python train.py --model="image captioner" --dataset="photos with spoken descriptions (Open Images, Localized Narratives)" --train_examples=203450 --image_size=40 --crop_scale_min=1 --horizontal_flip=true --rotation_deg=5 --tokenizer="word" --vocab_size=4585 --encoder_arch="resnet" --encoder_norm="batchnorm" --encoder_activation="mish" --encoder_depths=[2, 3, 3] --encoder_kernel_size=3 --encoder_stem="single" --encoder_avg_pool_shortcut=false --encoder_widths=[64, 128, 256] --fusion="cross_attention" --label_smoothing=0.05 --decoder_width=256 --decoder_layers=12 --decoder_norm="layernorm" --decoder_norm_position="pre" --decoder_activation="gelu" --decoder_mlp_ratio=4 --decoder_head_dim=48 --decoder_fused_qkv=false --decoder_bias="all" --decoder_qk_norm=false --decoder_parallel_block=false --decoder_inner_norm=false --decoder_drop_path=0.05 --decoder_positions="learned" --decoder_cross_attention_every=1 --decoder_tie_embeddings=true --init="kaiming_normal" --residual_init="zero_last" --optimizer="adamw" --lr=0.00083 --beta1=0.9 --beta2=0.999 --eps=1e-06 --steps=40000 --batch_size=64 --epochs=12.6 --lr_schedule="linear" --final_lr_fraction=0.01 --warmup_steps=8000 --weight_decay=0.04
Rows from block 3 of the image encoder, named by matrix and row number. Rows with one number belong to one channel. Each number is 200 + 20 x the weight over its row's rms, rounded and kept within 0 to 999. All counts start at 0. After the name is the row's rms in percent of the matrix's.
# convs0: first 3x3 conv (encoder.blocks.3.convs.0.weight, 128x128x3x3), inputs 30-44, a 3x3 kernel for each
# convs1: second 3x3 conv (encoder.blocks.3.convs.1.weight, 128x128x3x3, transposed), outputs 30-44, a 3x3 kernel for each
convs0.31,107,201,193,212,188,212,199,214,206,187,183,192,204,216,213,184,199,202,181,197,225,192,177,224,218,193,187,210,218,186,165,182,185,206,194,224,198,197,212,210,193,212,199,202,205,188,214,214,188,222,208,152,187,179,178,192,197,214,189,196,206,207,216,193,210,222,217,238,201,172,181,192,186,191,189,200,194,188,198,206,226,200,204,213,210,187,168,199,181,202,192,203,202,148,224,218,147,218,190,175,198,205,189,205,199,178,173,220,201,154,182,204,202,217,184,213,216,188,209,196,183,206,209,179,218,203,210,222,225,200,229,209,164,210,187,200
convs1.31,108,213,200,227,207,225,232,195,203,221,184,193,198,207,199,194,211,214,199,209,216,171,236,186,171,222,225,199,197,174,184,175,185,183,178,177,198,196,194,220,210,224,201,221,196,186,195,180,168,189,181,206,173,205,183,192,179,184,202,164,220,179,195,198,204,201,204,211,223,174,223,212,172,206,219,220,200,188,174,205,180,168,177,185,172,205,185,197,198,195,187,210,228,208,236,213,205,239,247,244,188,195,218,185,190,197,176,186,174,176,165,206,209,207,168,220,215,170,208,223,204,228,215,191,220,196,181,218,222,223,203,228,200,224,214,206
convs0.32,103,200,208,205,184,187,187,185,212,190,226,215,204,209,200,201,169,170,189,147,142,189,244,253,184,153,175,192,211,225,198,170,182,191,208,211,196,226,242,214,191,191,188,231,202,200,219,216,204,187,198,218,207,195,209,204,199,214,223,219,205,202,196,205,217,196,218,204,202,217,175,209,200,203,188,173,202,221,191,187,195,178,215,219,213,180,171,204,199,203,212,197,223,239,217,195,214,230,233,226,193,210,187,205,228,202,200,181,204,207,209,209,185,188,196,190,188,192,197,191,203,193,204,221,218,183,217,196,188,205,185,206,208,201,196,202
convs1.32,106,205,219,220,168,199,200,215,233,234,173,157,188,180,188,194,213,219,225,217,232,223,195,219,230,162,215,239,213,214,216,202,193,154,188,210,210,193,177,179,183,162,201,172,163,188,215,206,192,201,198,189,202,193,216,212,212,199,239,234,222,232,216,195,251,198,192,230,178,178,225,173,197,230,217,215,212,208,187,247,233,250,190,203,207,212,237,212,227,218,207,193,203,198,202,243,228,191,214,208,210,179,198,178,192,192,215,205,229,226,215,235,218,217,213,233,209,224,229,246,241,232,232,228,236,242,237,215,229,225,213,238,218,204,234,215
convs0.33,099,216,222,215,217,187,187,202,208,229,245,220,236,221,204,229,201,190,242,190,215,206,203,208,171,227,186,205,236,188,176,198,172,202,152,171,183,179,171,158,196,178,174,187,207,235,205,233,169,201,191,183,157,174,156,201,183,196,185,153,206,162,175,220,200,216,188,184,207,175,175,212,183,197,197,173,177,189,202,163,163,189,193,223,207,214,212,209,187,208,203,200,205,204,181,171,162,194,196,186,202,242,235,204,178,167,175,195,168,186,246,231,191,199,182,188,197,215,202,191,191,213,209,223,177,162,195,262,256,233,206,202,208,183,167,183
convs1.33,102,168,168,170,186,185,208,176,163,174,210,212,214,202,220,211,191,220,217,200,193,195,219,209,210,180,192,219,164,205,203,184,207,216,175,238,200,251,227,229,176,213,192,185,205,228,214,215,196,208,202,179,201,215,196,215,210,222,244,206,226,235,208,238,226,171,203,223,153,205,215,160,197,211,180,203,222,230,240,226,241,221,206,211,192,186,199,195,190,208,187,194,164,178,221,217,200,187,188,174,180,198,198,180,188,216,212,240,229,211,193,192,211,186,200,196,190,218,185,186,171,230,203,203,194,199,198,181,188,174,192,214,207,167,197,185
convs0.34,099,162,168,192,201,206,220,184,195,212,208,163,175,173,190,211,182,195,239,230,196,206,181,175,197,193,156,211,170,178,191,203,210,209,199,222,210,165,167,190,186,189,236,211,252,235,205,201,184,196,197,227,172,205,198,198,208,202,194,210,216,200,206,210,231,194,207,172,180,196,200,203,200,188,186,200,196,198,225,176,214,218,216,203,203,216,201,185,202,196,197,221,192,205,196,188,229,189,176,224,212,160,188,193,148,177,168,202,190,217,194,170,189,167,186,213,205,182,209,225,219,221,215,196,187,169,166,184,192,202,184,199,204,167,163,180
convs1.34,099,172,211,198,168,187,187,169,186,202,206,196,202,196,203,202,208,205,190,234,206,180,219,180,149,194,166,162,154,164,165,196,207,212,216,222,205,192,209,208,206,223,200,190,199,218,190,182,201,202,217,209,215,222,225,211,176,167,220,183,197,251,214,216,213,214,235,232,205,216,201,177,182,239,236,228,210,204,218,189,204,189,207,191,222,213,177,195,188,192,210,233,212,189,207,194,181,201,206,194,159,195,199,204,200,229,236,243,229,217,209,219,226,211,190,215,193,209,185,189,205,205,214,202,202,195,174,194,212,205,217,186,200,182,188,187
convs0.35,105,202,197,202,216,195,184,222,196,187,180,178,195,187,209,211,182,214,222,191,210,205,148,200,196,155,208,209,236,181,170,266,178,165,236,175,171,178,192,205,199,205,214,192,230,206,218,190,195,214,209,178,214,199,190,205,215,196,197,198,189,195,204,198,154,205,189,141,222,197,144,218,182,208,205,214,221,185,191,205,181,179,191,213,183,177,202,189,175,196,202,198,192,206,202,209,197,205,224,220,169,204,196,154,198,184,171,187,190,239,200,204,230,185,178,207,188,186,208,198,194,195,195,199,195,194,208,193,191,202,208,174,179,225,170,186
convs1.35,125,187,196,208,196,199,224,198,181,206,214,225,207,225,230,213,221,223,198,179,200,201,179,199,191,207,184,215,233,214,205,229,223,217,198,227,214,197,203,215,199,205,199,184,208,204,214,205,186,205,218,205,193,218,212,221,217,201,198,208,194,202,202,209,221,217,239,211,223,233,205,217,219,210,197,196,218,199,204,216,236,208,182,206,192,200,210,182,198,208,181,176,177,184,180,164,184,187,183,203,218,221,203,195,211,214,172,210,194,185,188,205,204,209,186,216,202,197,179,219,218,193,206,225,199,227,219,204,227,192,186,228,199,197,223,210
convs0.36,101,183,201,235,203,201,210,180,190,195,208,180,181,212,191,186,196,196,191,172,138,169,144,131,164,163,144,187,218,211,195,225,228,224,198,201,205,229,220,208,223,227,241,207,227,236,194,216,205,190,215,208,171,197,194,194,215,224,194,214,228,204,229,226,203,230,225,200,214,219,181,213,218,195,181,180,185,180,188,176,171,165,196,199,201,182,202,204,207,211,213,194,214,210,174,181,179,165,153,185,131,141,140,135,131,159,151,145,167,163,168,180,165,170,188,167,183,178,174,175,172,203,197,182,190,201,183,173,193,179,163,159,179,174,175,175
convs1.36,088,213,190,180,189,166,199,181,154,197,193,198,206,198,194,202,202,222,214,196,158,182,181,142,134,182,168,183,195,183,188,210,199,226,216,199,216,187,216,231,230,209,219,243,213,188,218,210,211,220,222,177,216,217,193,172,195,205,196,202,223,184,190,210,190,161,185,192,162,190,173,166,196,162,201,192,193,224,172,216,224,190,190,198,201,182,190,178,206,215,188,186,156,171,183,167,176,196,188,196,179,227,230,194,213,217,192,209,199,192,157,154,208,186,152,207,170,155,202,190,180,201,201,193,210,203,174,208,189,178,224,213,208,246,225,188
convs0.37,103,218,206,193,213,206,213,207,216,191,181,198,193,195,198,199,171,165,174,203,213,201,242,218,203,194,166,204,214,204,217,186,206,188,205,202,173,186,202,175,204,200,202,195,214,216,220,219,205,176,173,210,210,234,209,181,202,200,224,230,203,186,177,188,206,191,206,193,209,215,224,226,195,174,207,187,208,206,184,176,171,175,209,198,201,174,179,198,211,235,198,196,199,189,226,221,192,219,214,201,190,222,191,217,193,201,185,186,197,171,199,197,207,180,209,182,180,206,229,196,196,191,164,197,199,225,222,215,215,222,199,173,217,205,203,223
convs1.37,115,183,205,181,190,179,165,202,194,191,193,195,207,173,167,164,174,181,193,191,198,187,217,221,214,173,180,184,190,178,165,178,175,188,191,182,197,221,188,189,206,209,187,202,163,177,199,198,206,208,201,190,183,187,192,198,211,196,184,164,203,187,184,181,187,207,210,227,217,232,224,206,191,195,179,194,213,208,199,205,205,210,202,225,189,191,192,184,203,198,200,210,224,214,186,173,190,180,178,187,172,198,223,203,204,235,207,209,223,204,205,222,221,202,225,204,211,209,230,248,246,215,231,229,223,205,201,234,231,206,214,214,199,207,219,196
convs0.38,098,193,216,201,222,210,205,183,204,194,191,222,216,206,226,219,204,217,198,187,203,193,202,180,202,213,203,189,203,196,192,193,225,203,192,186,206,208,212,214,210,243,189,209,185,185,209,198,193,168,162,181,181,173,176,193,189,163,200,215,210,149,166,175,191,190,201,191,175,185,174,209,192,182,203,184,161,202,202,167,180,182,202,195,185,178,186,202,173,182,201,201,215,207,164,172,182,231,185,183,156,202,216,217,227,201,188,203,183,203,214,184,198,203,200,190,192,169,206,203,206,250,190,199,189,170,189,185,205,200,182,193,202,184,185,207
convs1.38,103,179,164,179,191,204,195,204,206,211,191,202,203,167,193,182,199,211,208,177,192,214,180,173,203,220,227,190,166,187,174,230,245,203,190,212,216,198,220,208,213,194,215,196,194,210,209,203,211,201,175,192,216,187,206,165,195,223,174,204,206,187,183,188,188,157,221,201,174,220,179,167,210,215,184,199,164,159,153,201,223,211,233,208,188,231,211,188,255,238,224,207,220,202,184,190,168,202,226,187,167,171,183,208,196,202,199,204,198,202,179,215,219,203,206,188,188,205,206,190,176,200,184,205,238,225,244,201,222,235,208,184,186,180,179,153
convs0.39,101,219,190,193,228,204,190,229,191,178,217,201,205,196,161,181,226,221,193,173,190,231,163,161,199,210,197,193,186,213,210,181,208,190,173,189,198,178,199,181,207,200,216,171,203,214,167,231,241,163,230,231,149,174,200,200,221,216,205,200,184,211,228,190,202,229,197,205,213,200,209,231,220,175,186,193,197,213,203,188,159,165,212,203,196,210,218,198,184,224,196,191,157,191,213,189,203,173,138,173,190,162,203,193,201,237,192,205,201,204,184,205,222,233,209,202,172,150,180,204,197,181,214,210,187,223,209,197,205,230,193,206,233,197,179,186
convs1.39,107,202,210,195,192,185,170,209,180,178,214,218,217,200,208,214,201,216,217,189,218,203,187,197,188,194,175,183,222,192,161,207,186,155,179,196,181,152,156,179,168,194,182,225,200,191,186,179,190,187,187,227,179,200,200,224,211,208,193,152,177,207,176,158,178,190,261,192,212,230,183,193,195,202,190,198,176,192,198,201,204,199,187,192,178,174,166,192,185,185,183,184,190,199,161,203,213,200,219,233,195,212,193,197,239,218,199,217,189,153,163,189,171,220,203,204,210,177,204,181,156,175,189,180,203,226,200,182,203,222,201,224,209,202,224,210
convs0.40,100,210,200,191,210,193,208,203,209,207,191,209,211,208,205,204,202,164,198,220,189,179,226,194,191,251,200,220,167,181,193,182,219,195,176,192,184,181,181,182,177,174,192,169,215,240,196,213,187,180,210,212,221,243,215,173,190,190,174,194,197,205,193,195,200,184,202,206,212,196,223,233,191,171,184,171,190,166,190,231,218,225,222,206,199,204,200,184,230,237,189,167,162,174,180,163,196,182,181,213,205,225,220,187,192,187,217,218,221,189,213,190,203,201,202,186,203,203,222,201,228,176,173,171,180,230,227,217,218,221,219,210,220,199,180,205
convs1.40,103,160,161,171,158,162,188,190,202,207,200,213,194,186,189,191,179,190,185,193,174,199,225,187,206,202,167,153,163,176,140,157,165,188,181,206,175,189,198,198,201,239,208,195,179,189,206,204,203,188,183,186,161,193,177,227,220,204,260,193,191,234,207,213,170,185,234,168,194,234,223,209,234,238,210,222,211,211,207,177,159,180,205,202,148,204,182,192,197,178,186,201,204,191,222,197,194,193,185,188,181,203,218,176,205,216,195,215,201,195,188,209,207,196,218,228,219,211,211,228,188,203,232,194,212,197,183,205,224,209,201,202,188,234,219,234
convs0.41,099,209,198,209,210,179,199,210,203,194,228,208,233,196,184,205,211,188,221,205,215,219,224,174,194,229,203,203,218,212,194,175,186,183,184,176,187,192,180,187,199,159,170,190,186,224,185,218,191,213,237,192,205,195,207,206,193,215,189,190,186,192,185,203,177,198,213,223,182,202,217,193,198,200,200,210,176,188,173,183,167,175,180,176,180,234,218,178,201,203,199,216,207,231,209,174,198,231,208,213,207,200,175,183,204,174,183,186,179,206,201,191,197,185,190,236,233,208,192,200,196,215,231,193,162,195,199,213,201,199,198,203,188,171,166,180
convs1.41,105,189,204,205,188,220,210,180,168,197,223,221,199,211,206,196,202,193,194,193,186,202,211,185,159,212,198,186,192,209,219,183,188,190,154,166,188,211,225,204,190,225,246,210,228,234,197,206,210,191,205,208,214,217,208,235,219,225,216,196,190,202,171,253,206,193,231,213,201,214,200,222,211,204,204,198,224,223,219,238,232,215,174,187,154,178,165,160,173,176,197,215,223,188,241,247,207,215,218,201,206,204,190,203,206,204,212,220,209,207,198,205,177,210,225,232,213,219,206,184,188,201,204,217,194,213,202,172,181,189,177,166,170,199,205,169
convs0.42,100,190,180,193,188,202,187,184,197,186,209,183,186,216,183,165,194,175,182,229,216,194,203,195,220,158,180,244,166,175,201,205,231,201,191,211,181,199,172,177,217,215,174,183,198,174,190,195,185,161,190,213,181,225,229,190,169,152,197,188,161,169,155,157,162,192,190,161,207,211,174,238,222,211,218,183,244,203,191,190,169,173,179,212,192,165,210,196,180,218,208,200,183,157,206,194,174,191,192,198,193,226,187,199,183,192,189,185,206,224,232,204,221,190,185,208,192,194,142,181,211,132,199,240,169,223,245,221,199,183,186,189,202,181,188,215
convs1.42,105,185,191,155,199,198,176,199,197,185,183,201,211,198,197,179,197,191,202,188,211,182,178,185,207,202,181,178,172,172,141,207,219,190,195,235,200,205,181,214,186,161,194,193,198,203,202,213,207,214,209,219,212,212,231,239,185,186,274,189,204,247,184,178,173,216,226,217,236,217,223,241,207,158,219,225,170,222,197,194,203,184,194,203,166,198,204,186,187,212,193,178,120,162,177,159,156,190,181,177,184,200,223,198,203,178,202,199,184,219,211,210,200,222,204,220,253,230,200,205,216,202,243,213,216,254,229,195,231,197,204,222,209,200,214,199
convs0.43,100,178,203,216,184,192,193,194,170,180,197,224,213,169,177,201,172,179,179,204,161,165,201,182,177,220,198,194,206,186,191,188,190,203,166,178,211,198,191,204,180,215,205,223,220,198,202,205,191,185,203,183,183,191,199,189,212,209,173,190,214,189,191,219,207,187,199,221,196,203,197,166,192,204,212,210,150,200,220,145,162,202,197,184,191,222,186,195,216,202,186,138,168,195,164,182,183,211,206,189,203,205,202,204,194,220,215,203,221,163,218,213,140,199,214,163,192,202,194,155,156,224,173,132,240,212,177,203,208,221,213,197,198,212,208,199
convs1.43,098,215,246,236,191,207,218,182,165,196,194,210,194,204,206,209,192,207,195,239,225,225,202,246,247,189,231,244,194,202,213,207,210,213,187,181,182,196,205,183,170,165,197,179,147,162,201,204,210,199,202,207,209,203,202,203,204,183,186,199,186,193,181,212,197,183,146,198,179,168,183,185,179,205,205,200,205,200,233,173,228,237,215,206,212,171,202,189,189,192,199,163,177,194,196,197,201,194,190,174,203,185,196,191,197,184,217,218,190,247,229,202,235,212,204,220,218,208,228,185,196,246,183,181,229,188,181,180,193,198,209,197,179,184,197,165
convs0.44,097,223,199,216,204,201,189,195,204,204,221,212,217,197,193,215,195,198,207,191,218,235,221,192,223,207,205,169,209,223,204,216,207,209,196,195,216,182,181,171,186,187,166,190,172,184,185,198,162,182,176,176,177,193,185,192,202,208,190,210,197,199,200,209,215,217,182,228,188,181,215,187,192,191,182,186,168,162,171,180,162,162,202,204,177,213,210,189,221,204,200,201,200,219,229,227,241,238,211,204,216,228,233,227,244,224,215,213,218,164,170,174,166,198,208,206,206,199,187,202,195,182,204,200,195,211,210,144,168,183,177,196,213,198,206,203
convs1.44,089,161,172,180,195,181,175,209,202,201,208,217,207,186,209,212,188,189,202,169,194,202,187,187,192,227,188,214,209,193,210,214,209,229,214,221,229,209,196,202,204,196,216,221,218,237,213,214,214,224,239,210,212,225,194,207,192,191,220,201,204,216,202,196,214,188,213,198,186,199,199,203,218,177,180,187,145,141,169,168,180,185,217,230,175,205,191,182,191,181,130,198,194,195,195,202,202,220,206,193,196,201,184,204,209,182,196,188,169,172,174,167,174,190,176,171,178,195,187,228,203,204,202,218,208,219,230,204,211,209,212,197,232,210,216,226
convs0.45,097,209,213,217,203,185,202,201,167,193,201,173,168,208,203,185,209,208,189,155,209,172,175,227,166,172,213,176,192,166,223,213,179,231,218,156,209,230,142,212,232,180,235,259,196,208,191,163,177,191,164,203,223,184,213,202,181,175,204,198,185,192,203,191,160,185,175,177,200,179,199,209,195,213,180,193,209,179,214,228,188,204,185,182,198,187,189,186,190,205,200,189,198,182,198,208,166,215,184,158,195,175,170,184,198,178,178,211,192,217,167,193,200,167,201,221,188,206,171,215,194,179,209,192,218,215,200,186,210,207,185,204,211,203,202,187
convs1.45,095,219,203,213,209,179,205,213,204,214,205,219,190,180,216,210,191,226,207,185,177,212,198,179,197,168,175,176,216,193,220,217,194,256,219,211,242,222,207,171,208,222,158,201,213,176,186,190,226,177,198,193,186,180,189,222,220,213,225,216,209,197,155,182,181,207,206,213,187,195,215,231,215,186,191,178,196,174,191,216,205,200,194,226,182,181,223,197,178,231,180,220,206,207,230,208,211,242,223,188,240,227,235,238,227,197,239,204,206,239,240,221,231,226,216,178,195,191,180,223,209,196,208,223,185,232,203,172,176,182,178,171,191,212,215,221
convs0.46,097,216,199,179,193,190,192,197,205,211,199,215,207,212,225,193,204,209,185,177,187,200,203,197,224,200,207,199,161,209,198,189,174,185,176,182,190,237,184,187,228,174,155,182,207,224,180,198,225,200,207,234,220,205,190,186,188,202,208,189,182,184,206,202,172,163,203,231,209,217,225,176,221,184,201,210,184,211,197,226,198,211,200,176,210,231,197,199,230,208,205,191,215,228,201,204,219,210,180,188,237,198,194,205,184,163,202,185,175,208,199,162,208,198,199,219,214,198,189,198,188,177,210,202,185,214,198,222,239,225,201,219,206,210,219,188
convs1.46,093,169,208,172,182,199,177,178,202,218,184,189,191,196,188,185,201,185,192,179,175,209,184,212,180,193,187,177,195,186,204,225,186,193,208,181,201,185,194,178,166,207,171,170,213,175,188,172,200,178,187,208,186,204,212,183,167,188,188,181,219,226,187,190,210,227,196,180,225,204,189,219,215,213,199,177,194,191,185,214,196,157,189,180,219,198,201,222,220,199,212,150,153,175,182,201,215,218,218,230,207,200,188,226,198,182,211,180,190,197,207,193,197,197,204,175,188,213,198,222,196,235,235,230,242,219,201,188,166,181,192,197,191,192,159,185
convs0.47,099,203,181,188,182,179,201,199,187,214,204,219,201,179,211,189,164,208,194,217,200,190,206,187,206,228,191,214,181,206,177,227,207,194,205,225,180,194,220,201,211,224,202,232,231,191,190,192,206,221,186,172,218,175,192,205,184,169,208,188,178,211,206,183,174,180,192,194,171,199,197,196,218,212,196,207,227,187,198,226,164,170,216,209,197,202,218,212,195,195,200,194,228,213,162,203,223,192,206,224,186,165,193,189,162,188,216,181,194,180,164,179,196,169,157,198,172,170,190,179,194,188,173,188,177,180,188,197,227,199,192,203,191,176,176,182
convs1.47,100,210,182,178,188,191,180,214,216,176,225,203,219,212,203,215,207,184,210,182,210,202,189,210,204,166,172,157,207,218,185,206,216,195,192,225,202,239,188,212,202,157,195,211,209,194,205,183,194,199,176,203,215,193,203,193,223,207,199,229,202,179,194,189,180,208,215,160,192,207,171,175,198,200,214,194,183,207,194,153,183,187,184,188,201,197,185,207,197,190,182,203,189,179,223,227,208,200,211,197,226,199,210,201,188,194,220,237,200,185,210,228,204,205,229,211,225,233,190,187,186,202,197,205,217,195,199,190,195,186,195,203,211,219,214,232
convs0.48,099,215,211,194,202,200,198,178,170,187,219,196,204,190,191,191,213,194,201,212,203,204,191,246,219,172,196,198,203,207,200,215,218,192,224,218,206,199,194,194,213,187,171,215,190,175,199,169,166,209,196,189,219,216,211,218,199,205,198,209,211,202,214,209,183,173,190,207,167,166,241,201,195,188,199,192,205,198,205,215,197,196,181,194,201,177,183,189,196,191,200,186,195,200,200,203,197,195,191,202,173,199,197,198,194,209,196,205,218,190,172,200,189,214,199,188,206,213,189,203,220,214,202,201,199,200,189,163,170,153,171,183,172,179,192,192
convs1.48,087,195,205,217,199,208,221,202,194,222,209,196,199,190,191,184,207,216,201,192,199,216,196,209,221,205,192,193,174,184,194,191,159,164,221,182,179,197,191,181,187,199,188,195,188,206,197,185,208,183,186,195,214,204,216,190,182,197,178,182,196,182,191,208,220,197,199,188,184,200,206,190,179,217,218,166,179,195,169,138,175,141,210,230,201,233,235,238,212,236,241,200,204,204,210,205,210,213,211,200,209,189,184,196,193,179,186,208,188,206,202,200,192,169,199,195,173,189,221,209,210,203,190,193,190,176,193,271,226,220,222,228,224,194,191,207
convs0.49,102,211,196,192,209,188,182,201,198,182,207,196,207,231,218,180,230,225,218,199,227,224,183,173,177,207,183,184,199,199,180,168,198,213,177,185,204,212,205,195,176,211,222,160,181,206,200,223,174,184,225,234,176,164,199,211,220,236,185,200,204,170,196,187,228,183,195,227,211,188,221,223,192,217,198,186,193,201,169,177,183,186,212,205,179,205,209,208,190,164,201,214,206,200,182,193,187,203,219,211,221,202,192,218,244,225,196,196,215,208,233,216,178,205,221,191,176,198,211,222,199,199,188,228,192,169,222,210,203,194,209,192,208,185,183,199
convs1.49,111,175,216,210,211,200,212,191,215,190,178,187,201,207,206,208,179,196,204,193,233,224,193,260,245,200,208,225,194,210,183,199,191,187,196,197,208,196,193,184,194,200,198,214,213,204,198,181,179,209,210,205,194,224,212,220,230,223,205,200,201,203,200,193,225,171,171,207,164,175,216,208,215,222,209,212,224,232,210,205,217,205,203,208,206,222,191,193,186,187,169,194,210,192,181,192,193,149,163,167,189,174,193,185,184,202,207,175,187,184,167,179,207,179,191,210,196,218,261,221,204,243,253,216,225,231,224,201,220,215,196,237,212,198,225,221
convs0.50,097,230,201,204,219,180,198,214,186,203,201,162,220,200,147,203,200,134,211,216,199,201,193,195,205,218,173,203,183,208,217,177,190,204,142,174,193,179,204,186,178,217,207,194,219,220,190,219,180,180,226,176,185,182,163,192,194,232,207,206,219,203,198,194,185,216,186,198,216,196,200,207,198,192,180,196,189,174,214,195,157,200,188,210,174,206,200,198,193,198,171,233,205,220,189,189,231,192,171,207,180,177,195,224,206,191,219,216,168,175,191,170,192,179,182,205,205,184,165,197,159,171,212,192,178,198,167,177,143,183,161,155,175,176,153,193
convs1.50,099,197,220,201,207,225,191,201,206,179,211,197,206,197,187,200,182,214,201,186,181,198,208,181,206,194,207,216,202,226,198,214,211,183,168,200,172,222,231,257,196,243,218,234,201,243,189,196,189,174,180,184,169,190,185,221,227,248,193,210,206,190,182,197,199,209,233,217,191,225,190,198,226,198,188,178,204,155,189,201,201,200,175,178,199,202,199,177,177,193,164,172,151,167,181,188,188,210,194,190,199,226,198,208,207,209,186,221,194,172,197,203,185,189,187,183,201,182,201,184,193,216,195,192,194,232,197,157,164,189,182,186,206,209,242,214
convs0.51,098,211,208,212,202,218,213,184,200,211,199,215,211,201,201,192,197,189,184,198,191,172,193,195,179,183,157,182,213,210,201,201,204,216,188,206,175,219,179,192,184,192,182,209,219,190,179,159,164,200,178,170,179,170,164,208,219,209,187,189,184,196,213,211,197,178,188,187,180,175,198,165,163,197,192,185,184,190,184,156,164,182,181,210,203,188,192,190,198,201,203,183,194,188,168,196,199,209,198,243,220,212,213,210,217,224,205,194,207,193,178,200,200,201,206,191,188,194,200,203,231,191,184,212,208,198,203,179,173,166,202,200,186,198,210,197
convs1.51,085,200,215,195,201,205,195,203,212,198,183,211,210,194,202,225,198,191,206,206,201,206,195,212,236,222,235,224,196,187,198,191,178,206,224,184,199,190,203,180,206,216,236,197,204,191,207,218,218,205,218,213,208,205,208,198,182,200,210,197,195,210,231,193,187,146,138,201,184,157,215,194,185,159,211,207,147,173,169,158,155,183,187,226,223,198,210,206,176,200,202,158,171,194,193,215,216,172,171,201,188,181,192,197,191,178,188,176,179,194,185,213,197,199,212,197,168,188,209,165,173,197,173,195,221,187,190,216,221,241,180,202,191,201,229,217
convs0.52,102,190,197,218,208,197,201,207,199,228,202,208,212,221,205,213,187,164,190,196,204,175,210,220,202,185,167,182,161,157,170,203,186,184,198,170,160,176,192,203,193,162,182,240,204,223,187,207,214,204,179,169,239,214,216,200,193,210,196,168,215,199,175,208,221,193,209,212,197,210,208,202,186,187,221,195,166,148,175,208,188,211,206,184,188,188,181,207,209,189,191,161,187,171,188,193,162,202,206,209,202,204,235,199,164,173,232,248,230,175,210,199,184,178,177,214,207,213,234,205,195,196,185,198,224,215,188,188,200,192,199,194,189,203,208,221
convs1.52,108,174,189,231,187,171,192,202,208,216,198,205,218,186,199,197,179,213,208,205,209,226,201,226,225,205,215,265,169,167,218,187,180,203,175,178,166,197,188,150,187,174,156,155,143,172,194,188,184,202,167,190,188,181,165,228,234,228,200,196,224,191,223,229,197,173,175,195,173,194,202,174,223,203,211,184,206,200,193,184,196,205,195,232,227,208,206,228,234,234,221,201,230,238,181,198,190,176,175,183,207,204,197,183,186,182,189,211,207,244,227,237,192,193,197,198,185,186,201,203,223,212,201,220,218,210,216,217,192,217,220,218,225,214,210,215
convs0.53,101,188,193,192,227,226,214,203,197,193,222,219,205,194,192,196,179,204,203,183,222,228,154,177,229,178,184,173,188,205,218,232,224,186,211,212,206,166,163,175,198,190,195,201,202,215,212,220,189,187,199,188,179,176,182,196,197,204,212,224,204,203,247,211,217,215,188,214,207,190,231,211,217,185,186,187,193,195,202,189,186,193,186,204,205,215,213,216,211,217,207,223,225,230,225,236,233,198,179,217,195,166,191,179,187,180,185,173,189,168,170,185,153,173,205,198,202,206,208,214,198,197,217,185,186,196,195,190,222,197,210,227,232,196,195,170
convs1.53,103,142,172,193,171,180,212,184,208,216,210,195,206,190,189,203,204,184,189,186,191,225,196,168,186,184,185,185,191,201,185,193,215,201,211,231,244,169,172,172,179,187,174,205,215,243,196,200,175,202,209,189,223,217,202,216,225,223,190,211,196,200,199,219,212,194,194,205,179,199,200,189,192,214,209,198,202,178,191,184,168,165,208,224,210,184,194,187,167,193,178,200,204,205,239,223,218,225,223,204,194,188,171,191,197,182,189,206,193,201,191,196,178,191,188,178,191,213,208,207,202,199,221,185,201,222,209,189,184,209,227,205,215,204,205,216
convs0.54,097,179,158,181,164,169,189,182,187,207,179,190,187,184,195,190,207,222,239,214,203,229,202,191,213,195,202,217,213,193,197,190,179,207,206,193,202,234,228,219,243,250,222,220,205,187,189,217,226,215,237,227,214,205,190,186,176,199,178,170,209,205,209,231,206,212,203,204,204,175,189,182,186,181,169,197,177,199,240,211,217,237,203,205,197,210,200,180,209,204,211,197,187,197,217,227,247,229,240,245,220,208,228,203,229,229,228,224,228,203,183,204,220,215,231,227,214,224,241,236,219,229,212,191,186,169,140,159,187,199,190,233,222,211,223,223
convs1.54,094,189,179,182,197,169,183,232,219,207,199,201,215,217,211,208,193,191,219,194,188,184,205,180,177,195,171,155,229,188,207,185,172,184,227,235,203,207,213,230,236,245,223,237,256,213,194,199,198,215,202,198,181,174,184,177,208,215,171,201,221,196,229,235,182,194,218,179,199,195,165,177,206,211,214,201,203,195,216,176,177,205,166,188,208,169,188,198,190,173,182,239,241,234,213,231,205,217,206,198,197,194,233,211,225,238,216,227,213,206,212,216,223,218,217,217,214,226,194,165,150,186,171,165,191,163,179,196,180,180,190,176,189,225,178,201
convs0.55,097,213,214,195,203,202,191,197,215,204,175,206,173,166,201,176,149,185,176,195,228,204,190,214,201,161,189,197,182,147,171,220,193,174,180,195,177,218,201,178,205,195,175,176,186,205,191,188,175,151,150,141,166,168,178,171,197,167,204,239,195,184,202,188,221,190,193,205,194,206,232,227,208,210,263,209,214,231,191,198,205,184,217,190,198,172,190,199,216,199,217,207,235,192,165,169,159,153,176,172,178,264,228,183,235,236,179,181,233,208,240,201,204,196,205,190,210,192,184,189,193,181,196,184,184,206,186,186,180,190,151,170,194,187,179,186
convs1.55,100,217,222,199,217,220,195,220,211,203,200,195,222,201,194,195,189,195,201,199,205,199,195,187,227,172,177,218,185,169,209,183,196,212,192,181,214,269,261,239,216,217,216,204,217,215,199,205,221,199,197,221,186,204,200,175,172,154,188,202,203,194,191,205,183,164,175,207,183,194,213,212,174,219,200,220,216,206,237,254,210,255,219,238,227,221,201,214,222,213,224,170,162,184,175,177,171,200,171,218,193,184,180,202,198,185,210,202,184,187,192,185,179,166,168,172,180,177,212,215,220,168,210,205,207,207,236,179,203,192,232,219,177,247,250,238